python train.py --objective="flow_matching" --init="torch_default" --merge_dims=true
Rows from block 6, named by matrix and row number. Rows with one number belong to one channel. Each number is 128 + 24 x the weight over its row's rms, rounded and kept within 0 to 255. All counts start at 0. After the name is the row's rms in percent of the matrix's.
# convs0: first 3x3 conv (model.mid.0.convs.0.weight, 384x384x3x3), inputs 325-337, a 3x3 kernel for each
# convs1: second 3x3 conv (model.mid.0.convs.1.weight, 384x384x3x3, transposed), outputs 325-337, a 3x3 kernel for each
convs0.45 101 [138 142  99 112  89 110 108 137 123 110 120 157 112  93 112 110 123 124  79  83  96 118 139 122 128 143  95 109 102 137 131 144  59 108 161 130  81 100 135 109 122 114 153 117 157 110 161 101 126  77 139 109  82 177 160 110 135 147 123 149 138 162 132 119 148 116  91 136 147 180 117 134 146 127 108 174 131 103 171 157 147 102 114 158 137 121 156 161 151 112 104 110 129  91 161 115 135 113 157  89 138 136 132 129 140 123 141 106 149 150  93 125 103 152 101 145  80]
convs1.45 101 [131 150 117 144 132 123  82 123 157 166 107 133 147 116 151 149 136 150 152 111 173 143 117 154 143 126 118 141  98 161 103 109 109 121 126 112 168 129 171 159 125 137 148 140 148 153 153 120 165 149 125 123 151 121 153 181 155 106  96 152  93 172 150 117  79 171 142 126 137 146 151 144  91 174 114 124 108  93 100 117 109  97 142 117 167 136 138 157 147 100 163 103  97 167 133 136  91 120 158  58 147 154 128 137 115 117 145 127 176 145 143 190 125 132 123 126 121]
convs0.46 102 [167 124 172 158 127 113 145 141 151 113 113 119 142 114 147 111 143 118 118 175 161 121 131  91 171 147 116 127 135 142 120 166  92  67 134 113 157 146  53  83  93 116  71 120 120 115 110 143 139  83 103 139  84  93 130 121 123 121 154 112 114 120 140 139 124 114 127 114 122 126 116 127 158 122 162 130 140 123 119 169 134 136 125 140 110 112 109 137 119 115 147 147 129 126 124 148 154 128 140 122 153 148 159 129 149  94 144 120 125 126 103 130  96  89 157 150  95]
convs1.46 100 [146  92  96 139 126 118 103 100 133 158  94 119 161 167 148 126 148 127 155 120 146 120 101 132 125 148 138 133 154 106 115 161 119 148 119 133 159 115 107 131 151  80 100  64 109 150 189 129 107  41 136 130 137 130 163 144 148 122 140 147 129 142 102 119 111 169 149 148 116 179 169 135 128 127 163 122 131 139 148 152 153 132 118 120  82 126 107  78 145 143 121 127 124  85 173 119 103 132 109 106  96 125 162  95 129 156 138 102 133 124 179 117 145 117 143 149 171]
convs0.47 099 [156 104 153 130 103 126 133 115 128 170 147  92 133  95 140 144  81 137 131 108 132 152  96 155 123 175 161 134 112  85 137 126 101 162 136  84 131 167  99 131 155 119 130 152  91 113 157 142 156 100 188 120 126 128 137 114 130 145 146 115 137 154 140 136 118 159  83 117 152 143 136 139 109 160  71 105 113 113 132 134 130 124  99 102 157 103 164 144 155 125 125  98 149 102 133  77 156  97 171 130 109 127 148 141 143 158 129 119 153 118 132 136 125 106 131 144 140]
convs1.47 102 [122 127 104 129 105  94 153 119 177 155 136 118 163 155 103 102  88 167 100 134 175  99 150 121 112 109 169 145 107 116 112 150 141 138 108  97 163 142 122 130 154 121 135 157 152  82 127 166 123 130  99 161 125 125 137 185  85 122 159 120 123 153 102 137 167 105 138 121 120  99 108 140 121 132 153 125 182 104 108 108 133 166  99 146  95 169 120 134 128 134 140 173 121 105  97 141 132 145 120 182 152 135 146 117 117 183  98 116 117 105 158 145 111 134 154 135 106]
convs0.48 100 [119 118 109  93 150 112 125 142 130 199 100 150 108 133  92 147 125 121 193 160  90 132 102 122 108  94  78 105 126 120  93 101 134  94 119 186 195 178 150 166 139 149 130 132 133 112 102 115 104 131 143  84 131 131  94 144 127 153 101 138 149 110 120 134 107 145 137  86 110 141 123 180  94 104 115 148 100 137 133 173 125  95 132 153 119  82 135 146 140 130 156 119 135 127 118 149 100 106 125 133 143 166 123 116 144  96  95 118 151  70 151 135 143 137 138 121 132]
convs1.48 101 [152 100 132 128 145 151 128 100 127  86 100 114 121 131 123 127  97 151 142 170 156 104 135  86  96 158 138 123 140 154 128 116 143 133 139  92 131  98 150 141 114 138 142 130 141 167  86  97 113 138 115 132 127 106 134 148 156 125 133 158 151 101 122 179 100 141 108  92 140  69 173 125 142 155 153 132 169  81 115 165 119 175 110 177 142 111 155 147 163 155 108 112 137 175 131 158 114 124 119 104 153  92 133 115 166 113 135 174 124 108 168 142 136 118 119 125 127]
convs0.49 100 [150 113 125 180  93 112 146 189 123 110 172 129 146 125 126 117 147 146  88 148 105  98 141 166 128 123 196 116 101  84 131 120 126 112 140 162 140 127 124 106 154  91 143 101 155 108 130 178 108 130 107 118  81 109 134 135 154 142  83 111  87 105 154 146 146 130 152 172 162 133 135 135 125  78 122 122 116  88 156 133 131 130 132 108 165 143 120 154 131 133 103 102 122 113 110 121 124 127 100 129 174 142  98 145 116 105 126 157 122 111 113 140  96 144 149 178 158]
convs1.49 100 [131 154 128 135 158 145 150 132 126 136  90 107 124  93 135 134 178 108 157 125 134  98  74 147 112 157 111 121 120 107 131 165 132 128 107 134 138 113  99 162 150 130 129 118 120 162  79  91 124 123 119  75 137 169 120 159 124  88 105 111 124 148 144 106 166 171 109 148 102 159 159 111 129 121 149 100 174 133 120  90 132 126 152 148 191 120  98 149 171 124 136 153 193 135 106 127 128 143 113 142 119 149 137 148 150 123 110 161 145 129 131  77  94  85 134 145 123]
convs0.50 101 [157 135 141  94 132 123 123 138 142 131  75 142 139 119 108 100 111 106  96 119 118 151 112 131 114 132 120 187 124 132  87 114 126 125 102 111 113 104 101 141  99 128 129 165 171 148 111 135  98 131 172 123 109 136 115 153 120 117 122 110  75 162 156 144 128 133 117 145 139 105 180 130 123 167 137  90 146 113 152 168  92  88 113 154 139 118 146 125 131 103 145 114 137 131 111 135 141 165  92 148  93 138 106 135 147  98 108 139 130 141 156 127 115 141 115 102 126]
convs1.50 101 [104 154 124 158 147 137 117  68 100 155 114 132 131 131 121 122 143 113 109 131 107 152 141 116 129 147 126 148  72 111 125 134 122  89 129 128 130 137 126 116 133  94 150 110 135 128 101 158 103 105 170 126 113 138 148 150 140 137 130 140 135 106 108 125 150 121 145 141 129 127 152 194 144 150 111 141 123 126 107 116 150 133 163 131 104 141 156  76 146 128  95 119 112 168 120 140 156 117 121 138 122 108 116 119 124 115 142 138 137 116 147 177 155 108 108 108 143]
convs0.51 102 [128 141 124  55 115 131 134 120  96 134 150 147 149 110 150 129 134 125 191  87 129 136 131  97 147 141 168 134 135 133 128  94 120 135 119 142 141 144 118 127 111  80 110 108 127 104 105 140 118 133  95 105  88 136 186 145 116 139 106 165 116 153 106 109 173 109 138 154 110 154 161 122 130  68 160 145 123 162 111 125 109 144 127  97 135  93 136 160 111 146  58  93 126 109 158 127 113 143 129 169 133 188 128 137 138 108 123 122 123 122 104 132 170 150 138 156 109]
convs1.51 101 [146 136 118 135 103 176 119 118 122 118 139 131 124 107 106 120  89 134 137 114 146 124 138 162 151 144 135 102 137 122 153 125 114 162 131 135 119 136 153 123 116 153  80 119 132 154 129 122  59 117 148 130 134  98 136 101 152 127 164 122 109 126  94 121 123  91 178 131  94 129 124 106 109 125  85 120 133 109 123 141  90 123  85 109 114 141 117 107 123 142 152 136 123 107  75 134 179  87 146 142 146 136 138 125 135  77 136 141 166 112 120 131 155 140 105 142 130]
convs0.52 101 [122 117 145 134  94 125  78  59 144 140 146 136 175 164 127 117 126 108 139  76 120 139 115 130 127 121 137 141 102 167 120 135 142 166 121  96 176 126 107 113 112 119 125 115 115 155 159 152 125 118 115 117 130 138 160 125 127  99 148 130  58 187 128 144 131 134 111 122 107 106 126 116 105 135 103 138 157  86 114 136 165 133 142 151 190 130 154 170 158 125 145 117  84 150 117 132 138 126 178 137 116 124  57 126 130 125 116 125 130 101 116 167 108 156 115 124 120]
convs1.52 100 [156 111 131 146 137 126 108  82 100 143 151 135 139 144 108 129 120 134 122 158 152 152 124 108 121 123 115 141 151 142 101 119 182 131 125 160 104 127 118 136 123 161  88 160 127 156 111 107  90 105 123 120 132 125  96 141 150  89 116 187 137 131 111 130 107 128 149 147 127  93 125  95 107 101  83 114 116 148 102  99 102 107 127 123 121 122 100 132  94 155 144 134 107 120  99 105 140  94 135 111 132  96 114 142  88 173  98  82 112 126 171 124 164 113 131 108 151]
convs0.53 099 [126 142 124  89 151 135 162 108 124 135 120 150 129 135 129 134 109 141 154 123  87 123 165 130 130 123 139 158 112 166 125 112 160 161  61 124 163  99 127 106 137 115 182 104 124 105 145  93 117 132 110 115 103 178 138 122 136 152 143 129 133 107 157 127 126 112  91 170 108 136 163 130 148 164 100 102 157 112 121 139 141 134 107 104 114 159 136  95  92 127 167 167 130 158  95 131 131 126 104 101  69 100 128 138 129 160 125 115 146 188 136 153 135 133 132 130 147]
convs1.53 100 [125 137 151 166 135 156 129  93 176 107 141 133  95 130 128 122 112 108 132 124 104 133 115  94 116 136 125 111 131 171 150 129 136 117 120 109 157 122 110 135 128 162 148 148 115 107 119 108  97 118 126 117 124 125  63 163 124 135  99 159 141 179 127 127 160  91 101 165 111 165 110 170 102 106 102 126 141 169 140 149 116 149 105 121 161 123 126 153 148 159 184 155  90 176 120 127 154  72 148 108 132 115 147 153 143 118 133 110 152 144 144 112 131 137 114  59  93]
convs0.54 101 [145 118  93 148 159 123 136 105 147 133 140 156 151 121 156  99 118 110 135  89  74 141 151 144 120 100 144 168  88 149 140  88 145 127 163 104 150 102 136 162 105 145 115 126 171 157 136 100 162 141 147 139 127  95 120 116 157  98 132 146 152 113 132 122 116 136 162 104 117 146 118 127  91 124 146 128 113 105  99 115 167 122 120 124  99 118 134 149 144 149 152 179 138  92 134 134 119 136 104 139  61 164 100 151 132 125 138 138 134 107 127 145 120 122 126 134 127]
convs1.54 103 [180 151 133 101 131 210  82 112 117 151 111  70 172 112 107 122 152 107 166 150 141 112 147  90 119 153  86 144 133 104 107 156 173  84 120 142 125 192 101 153 124 122  88  68 133 108 126 153 117 126 142  79 135 123 142 114 131 103  96 109 113 155 127 114 107 134 154 134 128 151 127 170  69 145 154 135 124 119 142 155 131  95 133 105 143  79 141 106 151 161  91 104 172 122 158 157 141 136  87  98 125 155 100 133 145 123 123  98  89 181 147 134 138 155 137 172 139]
convs0.55 101 [117 136 109 120 140  98 125 102 113 138  96 118 138 119 124 180 126 156 141 134 145 165  94  62 137 163 143 116 146 146 161 141 125 133  98 111 135 113  83 140 139 115  96  45 135 182 108 114 103 150 122 160 119  96 173 114 129 179 102 128 115 151 112  98 118 127 123 160 120 153 147 136 120 142 135 169 115 118 142 130 107 140 114 152 156 134 100 149 166 125 137 155 115  95 129 146  93 100 155 166 141 147 128  95 144 120  86 156 141 189  96 159 100 123 122 119 156]
convs1.55 101 [105 136 100 169 110  66 133  95 150 152 128 122 104 132 110 140 140 155 119 195 137  98 114 140 120 153  78 136 104 159 193 105 153 121 120 162 165 175 149 119  96  97 159 102 163 126 133 130 159  96 158 121 120 112 143 114 161 129 115 161 142 162  95  90 126 169 151 135 151 155 136 109 112 142 135 101 119 135 115  93 122 145 117 143 102 144 162 155 101 132 128 142 153 149 142 113 141 160 167 122 131 128 144  76 118 156 158 135 139  93 151 175 127  66 130 122  97]
convs0.56 099 [158 124 141 116  97 139 133 135 127 149 118  92 108 133 121 139 143 168 125 113 154 143 101 170 158 122 155 118 118 129 135 138 151 120  69 166 129 164 125 129 138 130 161 135 127 113 143 141  79 131 170  92 146 140 144 144 124 150 124 145 108 163 121 118 133 100 174 146 159 104 128 179 117 155 128 166 128  86  79 110 100 142 105 106 101 130 107 115 132  67 117 121 124 116 137 138 131 118 134  92 114  89 145 127 131 105  83 106 153 102 125 131 141 146 164 123 179]
convs1.56 101 [135 124 111 147  99 149 137 139  99 100 156 121 180 116  96 151 120 131 141 142 140 142 140 109 116 128 150 113 135 108 126 174  68 116 120 144 124 175  79 120 141 132 110 157 140 137 148 128 143 104 164 126 141 128 118 100 102 117 134 129 124 120 112 122 118 126 135 128 144  95 115 120 133 127 108 125 158 154 134 166 118  84  79 158 118 121 126 133 163 140 164 127 148 139  88 135 106 141 176 140 158 131 214 169 139 115 144 128  84 115 110 124 122 148 136 141 131]
convs0.57 100 [127 157 129 109 153 111  84 104 149 110 155 103  91 130 186 116 103 162 130  98  95 105 102 113 206 120 142 127 131 152 100 123 168  97 150 142 152 110 118 134  69 152 103 177 106 185 113 134 144 115 150 122  89 171 132 107 174 136 136 137 120 144  94 151 146 146 121 103 111 125 129 114 140  92 115 122 108 164 147 109  95 148 124 148 128 142 139 130 126  83  86 123 144 137 110 134 143 168  86 110 160 129 108 130 168 143  84 124 174 128 138 120 128 140  73 119 102]
convs1.57 100 [147 150 127 161 119 150 145 105 179 118 103 105 169 113  78 131 146 113 129 122 145 125 158 121 132  90 135 139  91 130 154 173 112 109 153 114 158  91  92 103 121  90 156 127 100 151 110 101 113  98  80 103 133 122 113 123 124 111 153 124 159 144 116 136 107 170  88 168 122 149  98 150 128 158 139 172 141 141 133 122 139 138 122  86 121  83  87  92 180 133  86 137 118 113 132  88 132  65 146 118 147 165 151 126 121 173 133 139 122 108 106 138 134 154 121 136  96]
convs0.58 100 [144 142 116 101 116 128  93 119 152  86 152  81 123 129 113 138 135 103  50 135 165 133 121 154 101 161 133 152 114  99 134 130 115 117  94 102 198 176 133 127 165 112 150 166  99 140 103 133 130 118 103 131 145 135 154 132 155 159 133 161 114 130 119 108 136 129 129  90 133 134 136 113 134 117 122 123 104  88 138 139  89 117 134 126  81 101 119 126 143 127  57 158 131 130 142 150 117  83 105 135 105 151 157 154 127 115  85 117 142 123 115  64 117 134 111 172 113]
convs1.58 098 [119 160  85 106 124  87 103 138 135 161  90  83 125 114 117 103 129 123 145 156 156 155 138 110 150  95 172 129 161 125 155 165 129 133 140 164 162 129  94 178 113 152 108 118 107 164 122 150 188 132 111 145 122  91  98 152 133 145 132  84 112 153 154 123 136  98  81 148 112 165 138 138 114  93 142 159 148 146 150 128 147 125 113 133 164 105  93 131 116  86 150 131 118 156 137 135 142 119 115 136 136  89  91  91 165 169 128 146 139 149 132 111 127 143 123 143 102]
convs0.59 102 [120 142 100  84 128 144  73 129 114 116 111 142 133 189 153  97 137 102 146 109 159 150 112 131 115  87  84 157 107 125  91 141 128 116  93 127 119 154 146 123 128 114  99 100 134 144 155 196  77 121 140  83 135 113 120 103 119 107 122 105 126 137 116 111 114  87 130 136 117 123  92 129 136 138 103 153 124 153 140 135 102 116 173  98 124 134  94 139 109  76 145 110 130 171 135  91 135 133 131 103 124 111 151 149 145 158 121 134 133 157 144 162 111 149 115 122 174]
convs1.59 102 [122 116 129 151 132 125 190 143 126 109 139 126 140 111  92  97 163 155 141 129 120 132 107 159 139 118 125 147 101 104  90  73 149  99 157  88 136 131 144  95  85 117 122 128 146 126 156 145 177 151  91 159 123 151 154  55 101 156 145 148 112 136 180 139 140 106  91 135 134 151 171 103 175  77 129 143 109 138 111 141 116 149 161 140 123 154 113 118 137 120 118 146 121 111 108 108 116  84  79 131  95 124 135 109 131 132 151 127 128 150 139 100 124 152 141 120 145]
convs0.60 099 [110 152  98 132 159 151 124 145 135 139  96 147 145  94 159  74 124 134 160 108  95 137 128 128  90  95 155 140 106 117 121 109 111 131 114 133 107 121 100 146 168  76 150  89 130 140 121 162 128 131  89 150 175 133 104  83  97 135 103 168 121 124 143 124 131  89 204 149 135 105 112 105 118  95 126 129 111 128 136 142 137 167 176 159 170 152 161  95  91 177 117 136 127 133 130 136 115 151 133 128 135  89 146 120 132 164 128 110 127 107 137 186 142 133  68  84 135]
convs1.60 104 [134 167 170 146 179 130 167 137 142 169 120 161 113 126 124 119 163 155 157 137 127 138 116  95  48 131 133 128 166 131 123 119 153 115 176  82 119 114 119 158 113 148 151 134 144 108 122 152 115 132 132 107 131 132 145 168 123 108 132 118 159  97 138 126 139 103 152  91 157 129 136  97 128 161 112  96 115 162 142 122 143 107 138 107 108 142 118 127 151 117 103 141  92  91 122 131 116 166 145 140 115  70 129 133 137 117 128 149 122 116 122 148 100 124 155 118 131]
convs0.61 100 [137 137 138 125 156 125 117 130  93 103 111 163 114 166 116 100 135 111 138 162  92 151 131 104 153 165 144 103 125 150 101 143 116 109 103 102 110 132 129  80  94  99 128 130 145 146 129 101 114 119 131 144 130  99 124 135  82 104 157 132 108  94 131 111 141 130 114 126 147 121 133  84 199  96 132 154 115  96 100 104 122 126 121 126 104 117 115 129 124 123 145  80  89 137 142 106 133 149 111  74  88  94 127  85 101 182  88 127 110 138 132 123 107 146 150 139 129]
convs1.61 100 [164 141 113 117  99 161 113 135 109 159 166 148 111 165 135 127 105 156 122 135 148 114 130 154 104  76 146 115 176 154 124 101 121  91 122 102 130 144 127 145 135 155 123 124 112 118 157 144  98 151 117 111 141 110 126 161 146 104 168 121 118 165 118 138 167 131 116 107 141 133 130 177 154 117 126  99  91 118 155 146 146 191 126 136 113  96 115 128 137  69 120 189 156 146 120  87 153  93 145 120 161 109 106 115 147  95 111 122 134 155 116 143  93 141 133 165 130]
convs0.62 100 [149 118  89 176 118 135 144 169 116 121 120 159 151 111 115 137 165 146 109 139 153 116  74 121 140 136 126 131 128 115  96 113 195 160  99 129 127 134 138 127 135 101 189 129 101 161  95 108 105 110 114 119 128 123  92 143 136  98 104 117 144 129 142 146 136 111 133 126  89 135 135 109 160 136  56 115 119 113 121 156 168 106  94 108 168 146 134 133 159 109 119 158 137 115 117 135 110 144 120 120 133 152  94 115 138 147 165 114  85 143 144 127 108 160 119 127 133]
convs1.62 099 [134 141 109 140 158 151 155 115 113 139  91  99 115 122  96 114 118 207 127 113  71 131 155 102 168 187 103 102 115  78 170 118 118 168 148 111 101 112 136  76 108 135 103 163 108 161  96 114 158 158 109 144 135 102 151  86 133 103 137 129 132 120 108 127  97 123 127 142  97 124 130 142 132 110 136 128 141 110 181 127 166 123 110 122  46 137 124 126 140 125 154 157 136 113 141 146  83 158  82  78 103 129 145  88 153 130 158 116 130 106 100 125 104 126  97 157 152]
convs0.63 100 [119 169 126 126  89 126  96 122 153  73  87 162 139 124 158 147 114 162 196 157 146 107 156 110 123 147 109 132 113 180 121 127 103 132 125 124 111 151 120 141 133 137 119 108 142 113 109 105 123 113 139 165 137 134 123 111 180 168 149 130 160 175 161 163 135 149 113 143 162  86 113 146 169 134 137 129 147 130 104 122 107 131  89 132 145 137 124 109 134 159 106 126 142 161 135 138 155 132 174 108  84 141 143 131 196 156 132 123 113 109 121 107 101 147 105 161 128]
convs1.63 099 [109  63 101 112  75 157 120 115 130 120 129 167 133  99  97 100 107 114 129 124 152 145 150 136 112 107 124 114 126 151 106 151 118 145 159 155 151 132 125 145 156 142  96 103 109 104 118 120 106 124 151 103 117 120  93 154 138 113 116  91 162 107 115 138 124 158  86 124 111  85 108 104  87 102 174 129 144 111 142  65 148 119 142  75 133 144 107 129 172 145 146 107 129 155 104 120 105 105 131 147 115 114 102  99 135 135 120 108 120 131 117 148 171 116 100 104  96]
convs0.64 100 [137 111 121 129 174  73  97 179 102 113 170  99 120 120 129 181 163 136 150 103 126 142 116 139 138 170 154 163 131 130 116 149 155 128 123 146 176 106 142 114 102 131 129  88  99 130  95 119 128 174 116 142 114 176 115 148 129 149 131 147 120 126 144 138 131 108  91 157 123 124 106 145 122 151 144 137 152 146 156 123 139 119 126  98 137 153 150 175 144 148 137 172 155  83 141 113 173 147 141 127  79 147 122 162 111 174 120 106 113 147 134 112 111 121 114 131 132]
convs1.64 100 [119 110 102 134 116  99 137 177 114 155 137 175 155 136 142 156 111 164 111 108 100 147 115 109 133 127 159 147 112 108 144 120 133 128 143 130 133  89 124 123 136 156 162 109 179 167 141 147 134 157 180 141 105 136 123 140 111 116 125 153 126 155 190 116 144 128 115 157 161 142 109 134 124 116 126 143 144 147 112 126 112 104 164  89 131 128 146 130 134 161 135 125 157 173 117 142 187 133  82 149 140 136 172 136 154 129 134 103 124 154 120  96 120 152  94 124 162]
convs0.65 101 [191 144  98 117 183 118 156 109 106 125  88 121 147 112 155 155 165 139 126 165 105 115 155 128 117 126 133 112 108 145 133  88  81 123 107 124 154 151 128 189 115 148 134 141 105 111 179 156 114 111 103  95 168 101  70 119 136  96 121 195 144 112 138 127 137 129 116  86 150 137 160 188 127 123 133 153 136 109 152 133 112 131 154  78 160 164 192  90 142 162 117 128  92 154 123  95 152 121 104 118  80 102 102 135  94 104 166 106 116 102 108 100 126 127 120 142 156]
convs1.65 101 [124 114 139 170 163 147 104 102 114 113 129 145 117 151 117 143 151 114 122 104 105  84 140 116 153  76 154 105  78 112 127 141 130  83 104 109 144 148 131 131 140 190 129 119 109  89 179 142 194 138 173 129  99 133 134 134 136 125  86 171 119 131 155 118 133 139 152 115 101 151 118 113 160 122 107 104  88 139  90 152  99 145 147 141 139 104 117 107 129 124 146 124  87 112 107  88 112 114 165 115 155 136  81 136 119 120  98  95 134  84 132 113 136 132 123  45 142]
convs0.66 099 [170 125 101 145 161 140 133 152 112 137 119 118 148 142 140 156  94 162 101 141 143 167 129 108 124 101 143 110  87 148 126  68 139 110 100 110 114 154 149 132 148 172 178 134 108 158 152  99  89 152 125 129 176 134 173 105 119 106 132 130 139 119 145 127 119 116  95 137 181 124  98 130 150  96 124 132 148  86 124 143  85 120 143 163 154 158  88 105 112 111 116 116 116 166 114 135 121 126 103 107 164 134 165 155  79 152 152 140 105 108 173 116 103  72 151 150 141]
convs1.66 099 [145 111 117 179 143 115 120 157 120 143 117 153 140  94 132 138  98 155 168 156 110 124 103 120 107 139 103 106 104 119 159 143 152 131 147  96 145 128 118 109 138 137 117 113 181 126 133 161  96 168 126 128 146 131 133  77 131 118 125 131 123 168  91 137 149 165 112 140 100 141 156 126 156 150 116 127 123 140 150  91 137 129 172 156 134 119  93 204 160 144 148 113 143 147 164 100 144 157 161  98 148 134 155 111 135 104 157 117  88  76 125 138  93 125  98 141 140]
convs0.67 101 [101 146  85 132 133  99 137 147 130 179  94  74 167  95 139 151 118 128 125 109 117 165 117 132 100 123 112 105 122 130 105 101 119 124 154 135 153 118 130 123 148 112 144 139 134 129 111 133 107  97 102 125 109 128  63 149 124 164 130 156 122 134 125 172 158 104 155 150 106 130  97  96 145 141  99 172  93 129 145 107 133 134 107  99 124 146 119 102 101 107 115 115 139 153 144 121 115 136 115 157  93 148 126 109 102 138 104  98 112 165  86 132  88  96 112 145 136]
convs1.67 102 [117 166 134  91 142 132 109 132 113 142 147 107 134 162 124 172 139 120 119 116 161 154 145 139 152 149 142  63 170 175 169 135 161 161 128 130 113 139 118 101 122 150 108 161 152 116 182 151 125  94  91 123  96 126 127  99 113 125 104  93 107 147 161 120 140  55 173 137  88 139 118 160 155 140 150 156 135 135 120 111 129 146 124  77 137 154 127 107 147 156  99 138 158 145 175 108 162 136 124 129 156 106 155 132  99 153 111 102 114 126 123 130 168 115  73 129 139]
convs0.68 099 [157 125 184 171 130 157 129 103 109 145  95 122 121 138 169  90 111 117 142  63 119 135 111 129 137 133 180  97 148 166 174 120 131  94 117 106  67 132 121 126 133 108 141 130 145 143 129 127 101  63 100 113 124 129 183 124 119 133 125 131 187 135 148 105 112 115 111 155 164 133 114 123 128 129 138 149 131 128 113 114 103 149 133 140 166 164  90 141 123 113  95 127 125 114 146 184 115 131 142 167 142 124 104 160 114  96 155 121 123 127 171 120 130 167 155 119 149]
convs1.68 102 [136 158 142 134 137 168 136 123 144 119 106 116 161 144 116 155 115 120 101 147 116 112 124 103 138 107 121 116 138 128 161  88 114 123 148 119 113 122 120 156 148  88 132 129 111 107 108 160 111  96 102 106 132  66 147 122 111 120 132 122 146 133 122  85 139 129 137 115 104 155 125 133 137 114 115 120 111 151 147 101  79 104  67 139 138 109 141 115  91 132  89 159 132 154 146 142 109 152  75 142 162 122 120 143 107 138 130 185 114 100 155 134 167  78 121  95 145]
convs0.69 101 [121 131 149 180 113 121 113 133 142 120 149 155 170 135 113 141 120 168 148 116 150 144 137 131 105 154 151 122 123 118 137  91 153 107 155 165  93 152 131 118 121 150 148 159 134 122 154 115  90 101  89 103 150 109 165 174 106 115 108 156 175 124 105 126 134 117 137 162  74 125  89 113 149 134 149 111 119 145 119 143 142 125 159 122 130 171 105 119 132 143 124 115  92 132 137 124 117 165  72 105 134 150 147 172  92 144 153 160  98 115 113 142 119 121 109 148 126]
convs1.69 097 [114  92 125 139 173 111 162 108 111 159 138 130 121 119 137  96 142 115 142 116 113 132 114 126 144 136 123 119 164  97  65 142 113 114 113 178  96 120 143 110 128 115 129  96  89 112 147 144 123 130 106 153 139 105 113 189 104 114 143 128 128 110 159 138 143 112 140 115 144 208 129 124  90 132 145  73 133 113 114 140 113 117 137 126 160 146 118 131 137 119 119 120 131  56 137 140 141 125 113 140 105  93 120 118  98 125 172 118 199 128 119 164 160 142  96 137 102]
convs0.70 100 [108 116 172 135 112  96 149 120 178 116 110 152 103 131 140 123 123  91 109 104 145 140 135 149 141  96 103 180 122 159 159 177 139 106 143 122  95 140 178 170 122 130 122 105 176 109 124  93 150  79 133 159 102 142 132 102 135 167 133 122 156 139 106 145  94 176  93  89 168 150 107 120 111 128 108 172 115 114 139 125 125 116 114 126 180 135  80 131 127 129 113 158 139  89  85 132 107 149 129 108 109  97 132 107  83 117 160 161  93 155 110 143 160 132 125 158 144]
convs1.70 100 [123  98 121 136 163 105 131 111 111 143 124 107 123  95 144 136 144 114 152 132  89 124 129 124 134 133  98 112  96 149 162 123  79 164 132  96 136 165 152 125 168 112 134 124 142 138 131 140  93 149 154 121 152 120 139 125 132 139 156 148 135 141 110 141  99 117 142 152 132 113 131  81 140 115 143 120 144 131 143 107 163 142 127 186 156 116 119  98 114  98 143 147 149 161 159 130  95 115 120  83 140 147 144 167 145 112 153 123 109 144 108 148 116 126 140 142 160]
convs0.71 099 [136 125 136 117 132 168 134 132 110 112 164 156 160 113  94 112 149 144 134 175 160 153 118 111  62  91 143 140 151 168 115 119 136 131 129 120 113 119 151  97 203 130 166 132 126 124 115 109 144 111 140  98 156 136 126 129 131 101 146 109 115 134 148 145 182 134 143 122  98 119 109 118 134  87 136 167 119 160 105 125 106 112 128  94 165 165 115 117 109 184 174 156 135 101 133 124 122 129 139  77 157 122 121 133 130 124 139 132 153 126 133 124 122 122 101 151 129]
convs1.71 102 [152 187 107 134 103 129 130 156 115 160 122 118 161 132 125 164 168  93 146 145  98 161 159 111 155 184 110 150 140 161 159 114 142 136 163 137 144  96 103  93 121 134 139  92 125 135  83 115  82 123 138 112 107 131 148 162  98  99 145 160 148  93 134 150 131 101 144 111 138 165 133 119 131  95  96 153 157 100 129 115 118 156 162 117 114  91 122  92  91 139  76 112 118 124 117 129 128  88 144  89  91 148 112 110 157 115  85 117 100 152 182 156  96 114 140  94 150]
convs0.72 098 [158 148 118 123 174 111 114 163 136 131 121 112 124 161 176  86 117 122 119 128 147 122  93 128 105  97 115 129 148 123 120 129 136 143 112 123 147 101 100 104 136  92  59  87  92 116 143 143 127  86 127 168 105 135 118 149  96 119 129 112 137 120  64 126  96 139 104 155 145 152 105 134 137 161 114 120 104 173 128 107 136 143 131 138 124 112 135 144 151  99 115 103 106 153 167 170 175 130 158 121 104 133 149 117 162 125 100 116 103 134 101 171 140 119 154  90 134]
convs1.72 099 [143 150 112 105 113 120 137 169 111 144 169 125  96 157 114 102 139  99 111 136 136 123 108 140 149  53 122 112  75 145 133 130 141 131 123 145 150 122 153 165 127 151 171 132  51  90 107 151 159 140 171 122 101 138 127 147 156 128 149 129 108 140 118 126 163 134 157 150 148 130 177 139 129 164 152 134 111 126 130 154 140 111 113 105  94 126  95 132 131 132 118 128  87 122 107  85 159 191 149 151 135 108 158 111 139 138 113 133 100 119  94 134 164 147 150 134 165]
convs0.73 099 [130 127  89 124 135 136 134  92 106 132 135 167  87  91 108 122 132  95 119 155 107 133 159 155 114 143 121 123 124 127 146 140 138 115 112 137 141  79 130  97  94 172 122 153 128 125 122 146 157 163 196 170 138  85 151 140 124 116 124 127 155 158 119 121  73  56  76 144 106 158 120 118 156 151 111  91 108  72 119 123 130 118 111 159 148 164 145 155 178 131 123 158 104 137 136  65 153 148  91  96 134  95 144 146 131 127 124 120  83 139 104 153 100 143 131 142 134]
convs1.73 099 [131 144 137  70 176 114  75 119 135 136 152 139 115  91 105 117 154 130 144 126 138 114 123 105 130 151  79 134  74 167 117 151 115 141 162 134 145  91  97 121 113 134 137 138 146 138  97  98  89 116 136 111 132 124 122 163  90 128 134 131 128 131 151 127 164 130 104 133 162 124 179 135 120 129 144 124 128 109 145 102 141 136 129 127  96 106 144  95  69 133 111 130 158 168 113 133  90 120  77 149  99 120 130 146 144  96 134 153 171 177 106 132  74 158 197 115  70]
convs0.74 099 [125 124 146 116 152 129 103 168 114 108 112  78 174 123 110 113 151  73 133 182 139 115 122 135 152  94 121 128 155 140 116 130  89 135 136 164 134 140 139 128 111  75 134 134  95 216  95 141 135 150 176 188  89 115 128 122 143 154 118 119 128 122 148 132 117 118 128 158  83  92 158 141 111  95 129  95 144 146 162 114 126 121 150 133 135 135 146 145 128 128 147 137 123  97 144  81 125 132 105 130 117 153 114 153 133 149 122 112  90 160 148 129 117 118 108 115 121]
convs1.74 100 [150 132 118 118 107 149 138 143 137 130 153 154 132 111 127 126 144 111 115 105 157 146 147 145 153 144 109 159 108 117 116 123 117 111 169 148 124  78 149  89 111 101 108 143 145 139 124 142 149  85 136 135 104 140 146 132 143 119 103 107 104 130 105 133 130 131 152  97 136 137 122 141 147  92 122 149 125 115 137 138 109 164 116 135 104 173 133 144 162  89 154 144  80 145 134 171 124 162 135 147 129 128  90 137 124 135 129 134  87 120 167 156 140 118 130 131 160]